Rows from block 3 of a small sound classifier, named by matrix and row number. Rows with one number belong to one neuron. Each number is 128 + 24 x the weight over its row's rms, rounded and kept within 0 to 255. All counts start at 0. Numbers have three digits each. After the name is the row's rms in percent of the matrix's.
After each neuron's rows are labels from the 100 clips, of 14976, where the neuron reaches its highest value: "lies over" is the class under the peak. Only what is clearly more common there than usual is listed. The data: synthesized solo parts of chorales (CocoChorales). In brackets: how many of the 100.
# fc1: MLP up (model.blocks.3.mlp.fc1.weight, 1024x256), inputs 172-255
# fc2: MLP down (model.blocks.3.mlp.fc2.weight, 256x1024, transposed), outputs 172-255

fc1.126 102:128145178082120147120130110148128079143146126146126098124165118114098161140138181169073117122107149111165134136133083133093126160098137120122134149079128070104105120148138127132125170152152137127152118148186124139095134115151089158106094154115090144079
fc2.126 096:132162152182123158118109108134107108175122104138100126148098100112139121116119150159155110116137148144136085135089074137164111141123091130145134140128107155113148137119119125140160111127138099143112135130126099117117110143095127148110150076158136136139
lies over: C4 (26)

fc1.356 100:120145137085120146112164089147102145136096130119094093147173129126130106109108170151104151091135146100144128158089156121111165130132131162135117170148151142136074119151094073127111169112094145117097102093121099128119108112114131170124102119129141146080
fc2.356 103:140113161099095097133106128150136097119087150160100122122142167186154097123119090140154093143106141087146127140122124109137124138133154098183137120130138155112105103093108116125117082156092119114101141121140140130106127088114173152100125134135112171156
lies over: D5 (36)

fc1.47 111:111155137108144101155150112133139149135136122124111131136131081153119123121168113087133110141127138120134115116130130094120121116169138126170132134152101129088103170122174142131169116133167120093158197174137128104127142110132146108144114115110100066159
fc2.47 107:109131143085137135128144118122129088114145130114129125175139109118146129087173133100171094181135097149174158150092112132115126118172136137137123129152121116118124151145133132125170103127142117128137131191125116122121110135107126116114110121126138179118
lies over: G4 (76)

fc1.748 097:130088093169116132143140163201164099102177144086122103101106134108110149134174144136137104136103108122122100110142101165155132138132161128092115118134132158122137113162140105156115135111128106130136133128130167111157132129141140065129112116087098143127
fc2.748 097:091132137139113125117116113118138089154135127127165163188128145087118126109140176112109098102118095123154117143164118115107126136150119127125138146094165132116118111163115164166140142165116111121122163113127154164139132070148152146136157096167174135152
lies over: C#5 (35); D5 (32)

fc1.359 098:152099143135132104078144089147116108125120116125110125126127108137138099136150145137139160067109071124117115132119161084091118098093114134122113145113094132136098157131119159109087154160111154157142137149131135124156145117130129145134092125146146161098
fc2.359 096:152129125130096123143106126099143156088124146129093144142111110083119119145154107124110123130124141120168105137092142160128117126114098130139183199152136142115124120154134138145114146144126080128120116102119167113119162170141153108138145120160138157130
lies over: D#4 (28)

fc1.30 102:135090123128116094126095154148128147143141157135071119124092140106178069102133162145142129158133119129160076098140134130159123103123065144145155154118159106146089150182105164074154114138195123146137157130162112122109127107120124145124128138090161138113
fc2.30 094:153108123107146096099114129089158146145109138106150116141098103116139091132126108167112173091137129152126124085082139153103135191102154090161124119137127137100137129117127098177141130125167123127128102089146121163146096123157134129121159155137151169134
lies over: G#5 (64)

fc1.407 109:117125149147139097144106154132087091094134108090151175147133109071128175122137135124104150110098117171144125138123058123127119134160165123130087107148083143102090089166114143131146168153081134123128133102124080128125133124159151100153181144111166142131
fc2.407 116:103100115122124117138120137110110134138144104103083125130120137146153153146133109101160139114176145146142120147095151117193176150114144162127087131129119139122109136136092129090098131175105134102073147112121082106128159147099078135114147150110182136149
lies over: G4 (30); G#4 (28)

fc1.609 104:120117088151083084114088145177095139114136129134120090098117160090109120109138165152123149113172147134154174146144127119130137130140115072125102126152134155159098159121162120122090148183100130148106142117139161120130114046062113086132074107140126143086
fc2.609 112:124086111140102095104102108149138121164151130139109101119134132108121135148142160140149132112158143119153142101134174144125130113161080110118096120115101110144147209119072101123098129164127113178134112109136173156145127151124078123160127147130138139092
lies over: C#5 (41); C5 (30)

fc1.77 094:133132116131136133115112130114103139143145121096132118142091093128156113113089144140145103134118146133127146143140131154123118128143104120122125094114129164068129138157109121134096106102098111122094115132110151101149084201128122129117131159122142131127
fc2.77 096:141150127129143084118136155117107168083152140118141132143102133087131143113111128091142139116169135170108131126123090135161161103101108155113120152104131153089103132166134156153166130120100118103134153142150099168134129107138158112130101121130116123089
lies over: D#5 (28)

fc1.384 100:139124107116131111114128114144084140153056129087135140117102120093119068118134122089128120130134124114138135104113134084126126150131103087111167103159129136137166135147114129139166145163123161132108092118163140049099147128150100127120110112131141089152
fc2.384 094:108101173110136093130111131135122165111146084112157112134130109138135120106159177087107156109146174115118159142178121169139106062121140138155186073141157127169139078079190152125139117147140114125103129125150109136123115114143126147106123142163137114154
lies over: D5 (26)

fc1.431 089:114081136142108080148124145094124097122121098130115123128140137119117105102089128124105130151104119115116138170149141113131153105096132173132127164076158143108169149113156199112102089136135115143087116130140126106111135124144106134118130122092090134131
fc2.431 100:123125130120113126141167149127127142131132141155109145071144145139143120087105114095086156115121130138154121171167145149131138128110106149108131102170147138130159142100138147072107101117096120157125122093105146135126166181097138170108121134124139110100
lies over: G4 (44)

fc1.684 115:126127125136137101149152113148082126070121147117130133128136112122166075111118172103129090114070104157147126118136120126159096111119170104131118153110068102164063084128111141155124095115153161150157096166117078157129115125134113083112146162151077114101
fc2.684 119:145137106147137127134142157126118106140118121164142114136136151124112112146101166133077113106132086133114131116132151135117113117104125151100134154122082119137147126107150118130135123123167093140106142175151115134095109123123176082123109119123126182140
lies over: D4 (51); C#4 (39)

fc1.515 115:156101137106146090096116119153143164132105110113109130115199127119153072118143147118063119139156148112138178131114129074101121077128149167102132124141119102139186082135139110130100114123109111108108135101103112151137096120106135110125156145130126143132
fc2.515 130:144130129120133099110191138121195125138085112114091164120134113119087135107132160128080128116112105128134123141132144092134072148122130129102139142103140135097163074130149190128103155103092128152111122111091108125125133139153169128145144158124151129129
lies over: C4 (29)

fc1.177 102:124122123105118101115139105164147155129171151121115117138113119143108137127150094084144168128129135164129154109144157169073166150125135073143168087139122152143106119094152116180149148085108107139142160113107146120161171160119112135093142164119075111115
fc2.177 112:157136086092114115147125117155108121136195121130125146126156128117145112181095095124104133138153141134103126129147149170119137116121126111157104112124110093158150138100133089174158114121080133108130088089117158117150144148112115152099156127134103152116
lies over: C4 (37); D#4 (31)

fc1.421 095:113135114126112139130174110118101155103125118071134094152127138097155129092167121106100108105138084107095131086118098141111124137129120136139165153136104130188126148110139146123143107086096135123147163188127157122126112104130111119097175153096111131169
fc2.421 094:167149136126108087070086148115102140137141135124099091136095126131149112134127158163155122172147109119139126104135128141117155131126117075180118129098141124176066140124120148161153154165094099131103145143100087079143124112168135125172144145087114119173
lies over: C#5 (33); C5 (32)

fc1.116 097:114152127178108131129115108098116157108143132094097091114095137129129114148100110117126093124151184078143106211140106148141154127114124179163119151138152146111136104111129124134133109135128101115155119094137122166123186103127122136129118119115137124110
fc2.116 097:107104083119147126130118107145144167128119088176099147136109057093097152087132178140146152166167115131114102138124152107130113137139113131167084147117169105122133142167128139120136109144139140125078100156133122137121160140136120124091147143133130119154
lies over: D#5 (38)

fc1.766 118:117146102133136090161094105109133127131133133135160099106126108097171105128138118147146130119153078090152091097160151142147143081135151104122145126093106139121101128144105170130099131140126131154148140163082127160102121154101105088114122148122162116129
fc2.766 118:129120115129124070126135135138125128119132112128129098149119129123176138132150118175119126129152140115128119121109136117143130105141152116096083143118135110103134075118081131152139146148147138100130133121111141109109117166106132135130099131119187160149
lies over: A4 (62)

fc1.230 096:116141121128161090094164151117138147117156124138150108110097108135105087124084159117160091109146125129160104109151136145120164098147118153137161145101156138104109119130138123137139121106148175111093127135123142120120114104108175068135134129114121142060
fc2.230 101:081174128097155125122102131096095100124124120152164089096141162141105107053147137114120125150084118099147131167101104143117134134181147097136137064090161129142161118119155113115125151100112153158159091111140145123110136133118140148070146122134133151135
lies over: G#5 (25)

fc1.341 104:109128129130122100144102098125079121170129060113128118130148145131150106125131151134097087133100147103084166106156091121121091119143135192112124137130126138138126082165091141099130155107119122135133120113154127146181126098128130135168127167131080105109
fc2.341 105:108094136107160129142164093116127116161138144120065102169119151135104100129113164147095143128128135130130119108101121143146136133120136120118146147123155103125161085130111096137131090121086144123147123123115077162147133129137157115171126159106145092131
lies over: D4 (26)

fc1.510 096:113146080143149101142159159110105082121145138109152098089098107117084128141093116115116130158084140101131117095086172151126093099143103101111134134120140092145092081105138132070106137124086114128162126117128166095091124124111172096111115116131134118145
fc2.510 095:160095125141124160093120113113104088133086112201106152129118096156130122125103155136102135125116112101105103112103119158157126172157138118138110109136144123140122164123111161160122153142131108057153085116131172169143157133112094104143105150115122119144
lies over: E5 (28)

fc1.224 106:106126090132134132127115187128145139126161058137102102114154137077109089153118119167145127102141143171123133124130130137090128128105100157141146102057136163125122156102148104114152117164115144102136151139134166100145098085170129125136133125161129166103
fc2.224 102:136104131166110114141162094096134130113126140122116132114157166127123157190103155148138150137170112178143153109132125098150128128133076116135172095174142156143139108099104131115104178166157103120148075168105138106123080116134062143143109145101137112139
lies over: A4 (27)

fc1.685 101:128123105138127145149170096160121132139099152128146118107158120135131179163178113113115101081141121162129098100152139154081119100108116126149119128129141098087131118119132100137085105142167145157083126149152163115154090140115135156133073153145103166146
fc2.685 093:105141158103110107149126128097193137104150166102127107119141103140105121158117143143141064108147207121155120151130076155160099111168129137094119149118110136133123121101101133166116144104116096118105129114165147127120134124107143139126126134151110131109
lies over: A4 (30)

fc1.507 095:081169121124092160121137135169140108144151139132066108165109103116122135127110124149111146081059117158128138135137143109097101138105134149116130124117125107161114109109129146107136095074148165124136149127094128089154076120177102135104109145083122125091
fc2.507 104:140140148104134180059145143114096139132085147116117155136139148163100143156137113127093164130130101110119110116148170126068161137141145106129148114092110079116160149116088156163116101176200096099156138107152079152091111156076165142137144116098120146128
lies over: A4 (92)

fc1.614 102:136121136089120171120131137131131112125132102152146090132149122106147111138118172145170157105127111111126169087135142113096133140158103151123112118130159147168112097127139105121119138122130095124114126102109096111135174136081120122074144109128152093091
fc2.614 102:129144134155187082112127146127129122116116115127133147079161091132152151133154128129108101144130144100130056138116106101112117105110144140093096160113143103116107117146116122131096109126119101101115134119134078132132132094086178175134155151139136098120
lies over: F4 (26)

fc1.616 101:107159141096137128168127158122131098132115133141105082127116118171150079152133110130102127114136129076100132103131098142070143127110151131123127121132096161087119121152095121174074155146119117150105124148124121155119090123125151155157132133095120170114
fc2.616 094:082153148080125109102137137137167105157109163166150109100148083186162123145075149107124153116147158130123124127113135144099102176136124139129180132170148102144122122124085164153106143098150160095108143135133115160123110088154137142128108148125145133141
lies over: D#4 (73)

fc1.457 093:128098148139124101069155136126122165177126127085129132110143114109154148108084152123106110159062128103088117141108109092174151092135156093117090144132179107141144098120133132166142106166119105137143096094160125116105131124114145138099119150101106140143
fc2.457 097:156111168178143133131095128137079126120106109133165112097106141088112110127149123120145105113094166117094137122136154093140126142182150072126155109126110111147121121088123133149123171130102149146106159140147102170135105059177110142161136091079130082109
lies over: A#3 (39)

fc1.388 100:111126129130177153077152162150117158154094099104121144112161168149130104109087142094154149155123129110130132132134147126114119099128132105116157131128116111169101149131154107092122106097149129139127114134110117121123134168132112155100126090111114108150
fc2.388 089:133084167099115109137128184149111117128159127128135120156141122114120108147150145070115139122141141153109147110126115086154172145113107169116136114113096150142143143100143125135153123136124158140144059139115157091124093133151145129092101082103076113168
lies over: F4 (61)

fc1.4 091:152126129138124059126145124145128078126151096152111133108083121133154130109145107169107110104131150147096106120161106124141100101079077107136150149101144134134154137111142123116114113096101137123119174132120170144104134159106137149140118166126128162103
fc2.4 098:174144135107132092141138134118093111070125154123136126100120098133098163156102091116129126134139099087129126114156137098113118128141204131093112138110150138140129145143116123084095111141148169136166147131122146146102164119141139135127119117107134147085
lies over: D#4 (48)

fc1.102 107:131176118083152129142145134124105154087127130083166077159129127104115154206135160156131151117138099082166162143103110117114159129091134115151100145125115128115082151189123137125124140112107112093125151131149159109174112084163143102145148174119124158145
fc2.102 109:103099107121146102154107143139134124125098154087152128124159110117105118188108149119111132120133064108116131153075117118116138158112145110120141130125133100131148163136152112174133096127164105118135131147133132158189148102177131122104155101122135152130
lies over: G4 (36)

fc1.757 102:134174154163144110112136080102152128130131070121118102115154152142150117120132152152117113147127147097113125168131087152139135148112167077115096109129096099172082118157122134104133128140120077117110137151093162145130112104081174116090113141125148108110
fc2.757 097:122152111103096111133146076119145199156128152129101112118143102129123114088162130105140151127168127154150134143151140092159109099148147119147141131126147165158101135133142159113134172088152121105157090140165127129133116114108138149128151108138142125076
lies over: A#3 (37)

fc1.50 107:104095113143145111115167135135161127117127121125121099135070120149174108114171080085154139121095168129129100146137091095118113111121156148119125151159108112140108149150098095137120141136122123112089147136107148077126114136127092181125163146154145089112
fc2.50 100:120094150102124134148098143139128127107108114159153114153134120103124103141148073121142094102131096121136150109142127163101142148160113132116131201069122164156082133131080141188183137106130117122145147111136137109130171149114134103106091131140155122156
lies over: F4 (38); E4 (28)

fc1.245 096:130112139104135104183095109146127148180090114105121104160114137106151121123138123169157125133123135131125140137117119171160123110111130111135136101091121118104136129148139159142111126122145105097143125129100157115112113151158140130148108126144113156124
fc2.245 093:082148167123165108140143141157117140105119169120131101097137138134151139147136049172157144090123115159139124130099153135135181110135119145162122165119139128130127092105094094135112179097146138145150115168140149135164122149149125129117104116092153101169
lies over: E5 (36)

fc1.360 097:079119114099117107164105103087071121119148120134127071117103124135147132118143141130107106150118151089091159174103081130146152129154149121148089135090152133154131150135152104133136076191100136122123125103110061125118091153125117150127069085102116140118
fc2.360 097:088093130113120126146110148126131138193163143117129119162118121124139145117135155127038096088126117149086130139147139109190136121109107133107111103111113129134120121128108105132106120100092153155125085128127135106106146167129163117174118126120152108148
lies over: G#5 (33)

fc1.181 105:092118106141152113156144148146118135115111171127110124130130126116101111121131135134087111080135120161133129153120106110133140141091119108138129149138134110154089136122134126133101135146110099142160143140128116117117154156076113110143139154102144099117
fc2.181 110:122154119119109114114139089160137130118060082179134159134134153116153112134081098113088133111121125102109154129158101118161115104095146135128110147161115147147119152121164134109155152129162092095149107118146133130127114131112144108153081141166130171120
lies over: F4 (33)

fc1.461 106:121091158092122078114114119140161104150061127107159117154152110096093112161155118099167086141141158112134114138142158107099120100114143130093131157146119130105120154173141136113143121135102111107124129081150149160183125140119136130137158134106124192091
fc2.461 094:120128083132136130103130132132101096146137120156140159120129098135128141118135152152129135139102097120135115121112156134135170096139153119167160197142078128154141165113123179118098118126100124096104154146145090131138124080124129117144152124121170177138
lies over: C4 (36)

fc1.39 102:113114116159144177098108150120099106100120161129136107143101120102127116165093154146128091135135128121150102109166090155122106088067143145142109128138130145189134173123098147133123097136121104139123127120141128100120111072141130124112187131150163141149
fc2.39 092:091102168097128142159112128111129117134124138145134140176164086178165151103133154090130091113157120088122105116073151147119139160145158103134127177138107103145135104148131130127116142084100115127125122101119111166190110133114144132141136101130105096152
lies over: D#4 (38); E4 (25)

fc1.88 086:137160162099090163111131131132144158094075085123136109136121108064129105128153123113152126130136135109096111140138107098109166101114125144116122141111107145146139136154131167119130088124186123141136115137125119160106132151148105122119086124133134079126
fc2.88 092:093100117093147118161110130104157162144155148098074144133129126154145082141114190100144125115176127137166148127168160131172117116086143127130115101094128137108130141119116121177114101150099116123146136134129080150105108100174121126073139098116081156168
lies over: F4 (34)

fc1.661 095:078099120128143137085140124132137123121116115107092135082130175110120081140127108184150105117147153163132141137144106105158113147118160108139125113131143148146136124136123122138140142156144134138158105128162094101151138126086100150125100147149141091138
fc2.661 097:107137170141173132145156111123137149110094096120135119116150117111155186153129105142085136112180120073123144111169139120157145105134079106154125106115089104134128149148150095132124122108096147141098118108102121116138148105122144131172089099193123144136
lies over: silence (100)

fc1.100 108:122109152130136099170170134122143103119087091159091138111097164115115141111145123140160082126099136164093143137080115115158151116132132097111145144122134124111123166119164147149132116083114128125117144143127090111121148124063128119129138117119118137175
fc2.100 094:112115080148090134191104090124113139147081135110119173111143150142107143134144081088138070118151083131115162147129141099144117114122160129087119163114127118149095116112073070091089109149131128150124093113181149142115115122136131124108116149139136127092
lies over: C#5 (37)

fc1.178 106:140101132103152090098169122123114121143117084095157134113124170112125094117151134116117077141090130125167123112145135136091134137150127201089133135140123161108152134085183160145123104135128114155106128125140114158132122112147126138136108115139126119108
fc2.178 110:137120129116118140149145124171154124154121151099135107140179121093102124164152141109082119134130135120151123145116125108124102129140159199112115139142150130107156106144119140120079163141107151154138099165127135115165153093109177146164105146082133150109
lies over: D4 (40); C#4 (27)

fc1.127 097:136105105162136098114137111168116130106173163147084151119106141132113161106146125088136141087091108150128113121112111136158131153162146117128161115130161078063154179142093105120141137151130123180140143100150137177114125138079096103135114165122117115113
fc2.127 101:125144125124101118138148109146113138111122071113108139129098164112131141169114124098124110105150150126123155121109107154153142129121117105156150106162122131166132124140139142093141143154095124130114156155110148142105125109093122097164096120130153116129
lies over: C#5 (34)

fc1.438 097:179120113098145161093131154111142106130094152118107166136117143115121150156113132111148129141152110153123108176104114106103145115149138103154140114165166150143138126099097121108123087169109111129131165092142108066117136091124145100086161139131091153141
fc2.438 098:158181098151110146151104094117158124099095092100138126133136072103147137131098171129140159135155098114143138139126142148137140119149162146150136154161127103156145152140091104143106119118134131142102112101128121094126121111117151119117139122127105130070
lies over: D4 (25)

fc1.294 102:096091101121113202106121119115155130145125116135095090114155133086159120166036137110132145084071112109093154144182137122117124141090109119112121161135106091186109154124131120091115126167139124137121121119136130143114070152136138126165114085102118207122
fc2.294 096:150127098116121138132127116122138149176114149119118140123123089147110131074128118126172124163182155142105109125138145128088109126084145113138122091149117138138134136128169123098087143159127116071177147149118137132072118087162132167139097102140116129088
lies over: F4 (49); E4 (29)

fc1.238 094:125165125104123125092139139097132107107133132158139139110084112168147134115174172176132136143056102097084150108122133083151158181086093123134136117104112159107126114086104139095167155135168157117107096124135136109138145129108105100104139096177133130135
fc2.238 098:111173121134124094155166128145142167149075145101125152127114156149119093142126128102074144138118122124173128137122095106109139087147090139191145137108163143097163076154093137164121108148113097114140156091139141147138142124142153145134093135145156112136
lies over: A#3 (55)

fc1.163 096:151160151101112107157137161130138153126156154098134113098117126181113098096145134097133153142115141134118113143097091100130164139135149106091166120126133094136125128132096145149127115122147145122119148104134135148096131147138159156071123121168135129185
fc2.163 100:125145076129136153173122101075170095141126091175155154111117116067153136138157147107147112145137139117146115078127172090141120084119100103123150134174113108084139104134112126156122123118138100155165106104113112138145128102124145108124121121116094141181
lies over: silence (100)

fc1.198 104:104140100116110163090147126132095158154152106111159104113113121124131168092139120111126113122107140141124143097117092138110132136050106090136123165132090150126124085144146147103136146123116111198114116110113122109111123121151128086123111145129147058142
fc2.198 110:067175152122110147180115129154114111096127157151087168161123127128111149107143143096174140138115104135123146092101143180105090112149110100161147109129140131142158117130117123141150131126123158122097103101135089109140130086167084121149120083156132122146
lies over: D4 (33); silence (33)

fc1.547 094:091131116126162083136088191134104124112104140118144126116125091148117120100116146109109148130115139109124136096117134160114131142125120128126145131129119107138168100089113089148161137138160172121120116067131092141168136116159130153125105133121136123114
fc2.547 094:116076124151110115137105167129131144140113116144099096141123112103051148147129095156087172104119112121152131121093156131123145117117108120096148125137122099131118130120113151109110101154126138111122128130154167148159073132113138102111136140124147149170
lies over: G4 (34)

fc1.640 093:119123138101095146124105130150181134121167121103101131143100151116096103151139134113141101162125119127154134121098151139136131176114124173132096153115146117124106103134117123105138132114107097145149149134108112169111116110094111094120096149118137146116
fc2.640 093:070129100151146104142102117114150155114172129104126137186125092095084149163123151085128124127148110121143116122127119154151115100126140107156106140108107150113118114151097154121116159123143156114102135099110121111159123121163130121115116142152082102133
lies over: G#5 (26)

fc1.763 101:082121082148164147131174144143109149124182149107128173120144127140122074134138135090113109127119190123119122131136108167106107091123141149133122112108119179133144124164159120175067138151132044097114146141097107110126120130123113105117101145116162117093
fc2.763 098:168089145137138129094103129120092135125124098102127144152134087165145114126110123138139103148138118103108104182091113152143092131143156167113115156141151101090138125119161118113140147139135081143135122127120135156144143114103092121125161094091115107135
lies over: D#4 (44)

fc1.70 094:113141143121130139100118163143137167124109094124140157119096146144134111127110115098128129141125112126137145145134137135138143105134128120136131107097136126058108153155100097118140135107137112131111114133097119116128139135126145079143055123136111191105
fc2.70 094:108129097105136152095149119131160134111138101133121139110130131094098121120132121160092147095101132175102116122132149115137112120083156141120089085128113125138107123119119117134104147101120116077122155130119108144137089123139176151144120134125137165138
lies over: A#3 (56)

fc1.572 109:123100129088117165110151169121133109120109079100139134143155145167121084111112131136130096130154140114173111107155112105099114087111149140136087109089147100121093127153185106141127131137142073128128153128159138155120152120149141106168159119102094122110
fc2.572 093:138192139129112133111113145156115106146099146091131100124149115078161086153108140129089173158132122109144111137139099099117129171157105148116087104135079122075118138086089153119139154119149119143149126136152165138160137140104142101156131135141123157077
lies over: D#4 (45); G#4 (37)

fc1.494 093:124149185073072149112105117092107128116121102147073166115140142135110117122152134126117164078123113110142157173123111104090124123142165131132141114144087110096130115107163132134132120147119166153110158122127114090145139161130156108143112096180129102100
fc2.494 096:104126118122136102098101183117096070148141142108166124141111138110166090076125131092173116126152103101133176103138098081084115081108124139097110131165144156142152133113087144139129079090155104156154137142061144117120119110111124121086157120131147111111
lies over: silence (35)

fc1.60 111:113138136074104115159110110156112133186076128151130095098138111108111136132165113077155109111166148117114118122108102122135113105117128087103098134146157088170111168153095125123108120123113125112099092110093150128135115106124144118116121102152125117139
fc2.60 111:131137099110138107119138128124139079123121122159123132099125124143101118108121132124095145142118166095158154102085119103156073109132130089133149132116121111109084148112144140137096117147107139161139151114153134141109103147136154108134152149117156132124
lies over: G#5 (25)

fc1.252 103:123152095075112091136135166123129145097182107125124122109088180098142089099128109117116079145118133152102132122144111113137121158129109096154134109139114112123142095122101149134155101173160116142191118202116136147139089122111118141166185138115108165145
fc2.252 114:150146117116137098131158143144157126115154114120156144132154145129126118098116142125122132153145115129118131137135121099098208157154139103127132113134107121118131105134087152154157132118132103139163092174147140105109130103095110104129138132121148153125
lies over: A#4 (81)

fc1.672 097:123132148114156093106130147095129096171177150158148118148093184158161080083142136161146121118109110094149126147104135163121109147132134117109091144088104109104134106141145175169121138122144131150105141149160095109108108160117134145121153119123134132135
fc2.672 087:126141086162106141108163097115126088109118103134072174135111141117101074120100140121132102115125109196128121120141121115107146141138148138127121132157125109139141130103136141138142115121108128124118154168163107149141146134124118193137112122111128113169
lies over: C#5 (75)

fc1.446 088:146131142143056138146124161062106151141103090097141121155169174123123093137046139091124139113087093167150154094122124131093116187189138104171100145103134116129115096111131143156152158126153143104123115131098098096151120121133168125111144154120147111087
fc2.446 096:124117193146118101117085098136103089163111112095157092125144098156117119108107159114123164132115146165096085127157122128120108167110124154155156119105158110126138139158147113125084136102131105142164125150139117121110125109104213118111140136140123171128
lies over: A#4 (57)

fc1.311 098:159096122127144164147080157126115099142133139130116092168163129111140130135125130128138160130152170139105115155167105165136104147127120135071164136140089111105161126138105108135159085081110163125142135158118162151117129141141138124134169122122101116145
fc2.311 100:141152117074136133140105132097114162091137107128113087112118137132125143084130126138099142123074141099116131153153110096109131118085135139124151118159092095164117136123125154069125123120149104176149093128135115090146100137140093153129162165111115133136
lies over: silence (99)

fc1.625 101:092115123125142114131108130193132092146137130157137112190142155131107136144150144138126129120100093118124109143112129135106119126124124137053120091164105126131106101180121163131119136118098173121108117149142110140156081130165096109126137168124132139129
fc2.625 098:139178110172135111139158124123164148120125157141170120141159135147139098120113150100087143072137096129166146140149138132097121123146100130096124138136131143078135147143112109178162070139118118154118125143111092160142186099112097115118126142108124150106
lies over: A#4 (60); A4 (34)

fc1.276 098:127118088136137090123161119114167121071122138126129126140172111133117189149113131105137146122150145131132087134143172104142123134125117124134123091123132141160127150128121106124134125098125125110124130137142195152119129124085098120112157138112121114135
fc2.276 103:159142152124173119076131127162118131144142110102135105145142157159114146134131106097136081144122101135118087085120158108101143166100105124179178128143122127119115157103167104175110127106129123152100137148182132159133137121144115134151152150125115136132
lies over: D5 (56)

fc1.233 100:129087153156142062101132110148115101137116146120125145176103158097152126138118110130140193109142094102126098118128114132161127120129138177147130082095151114109144188155137136160143126110127123109103131154138126117108106097136140148119110122144147124143
fc2.233 095:110136107070153137120130155182117129135150099136137103097146090167089152113090139141109130106081119106161159130116127150104123079124090145136148086121126109118117143112116166105132132171127113149143105139105110114130155179106127198131101104149184166102
lies over: A4 (33)

fc1.52 108:135093099109140157091131150123162136146143151155132141152143115108115136107140112145100147126112104098150125142098112124139096153119106106116157127117134165117092136126166095122143149114139122130139140130119128145096155139139097138125137151143102122131
fc2.52 122:138108107123135167125137113141130154157111094140130156121089153126119116128144108131129175123098128117104091128080126125103125141083153129156146141118173120122110097119140125111114128130132166113097108135105091125143125110146120147131116141141103138133
lies over: D4 (26)

fc1.227 095:134149114111153148125156093110114162103111105117156175131099083159178129123144152095125078137118125160182112163111131144131124131138120151080150094101142135139145101154111152113157174109130087159164106084105156124143094139142106139132134080119071143155
fc2.227 099:160130103161130135132133113137109146113117092116143135173156112092115150103140152111106123118142154126165120125076137102146115173152094102069157128113105148119135121147137120113132140074125124171141137136124154113106098150142091145126084152086070158111
lies over: D#4 (26)

fc1.347 097:148121155120117116103127115080120100107130122090091120152091143058143142099100136070144179104111105150087158086106166119124151154102084113125136147097191133109136139117104153116143121107142158112124166147125106097163149110149147130139146116096116161122
fc2.347 099:095141173108103134135170105121152071098127139092137131119115141121156160116145139128070122156158117194119104135126128139134167129127096128149089138150116148127108135101137137130170114158141099163127101147118113126118142151123127136168148146112138135138
lies over: A4 (30); G#4 (26)

fc1.1 101:177119166126141115145178171136134149145095129111157073141109136191124143140121058131133127069131152106122102136088165137135131126110145140145129174142087115126159126115122097144105089136138104132117131146151160131130091114141145101163128149119129105173
fc2.1 092:178139124103091128165117132135124169117125084168114150132132146112109100149167124093112145078120145149133114157136167108153119143173114180160135179148171121160134132124088126129136134138144115126113108117115097144117098160162127161162160136119127183106
lies over: silence (84)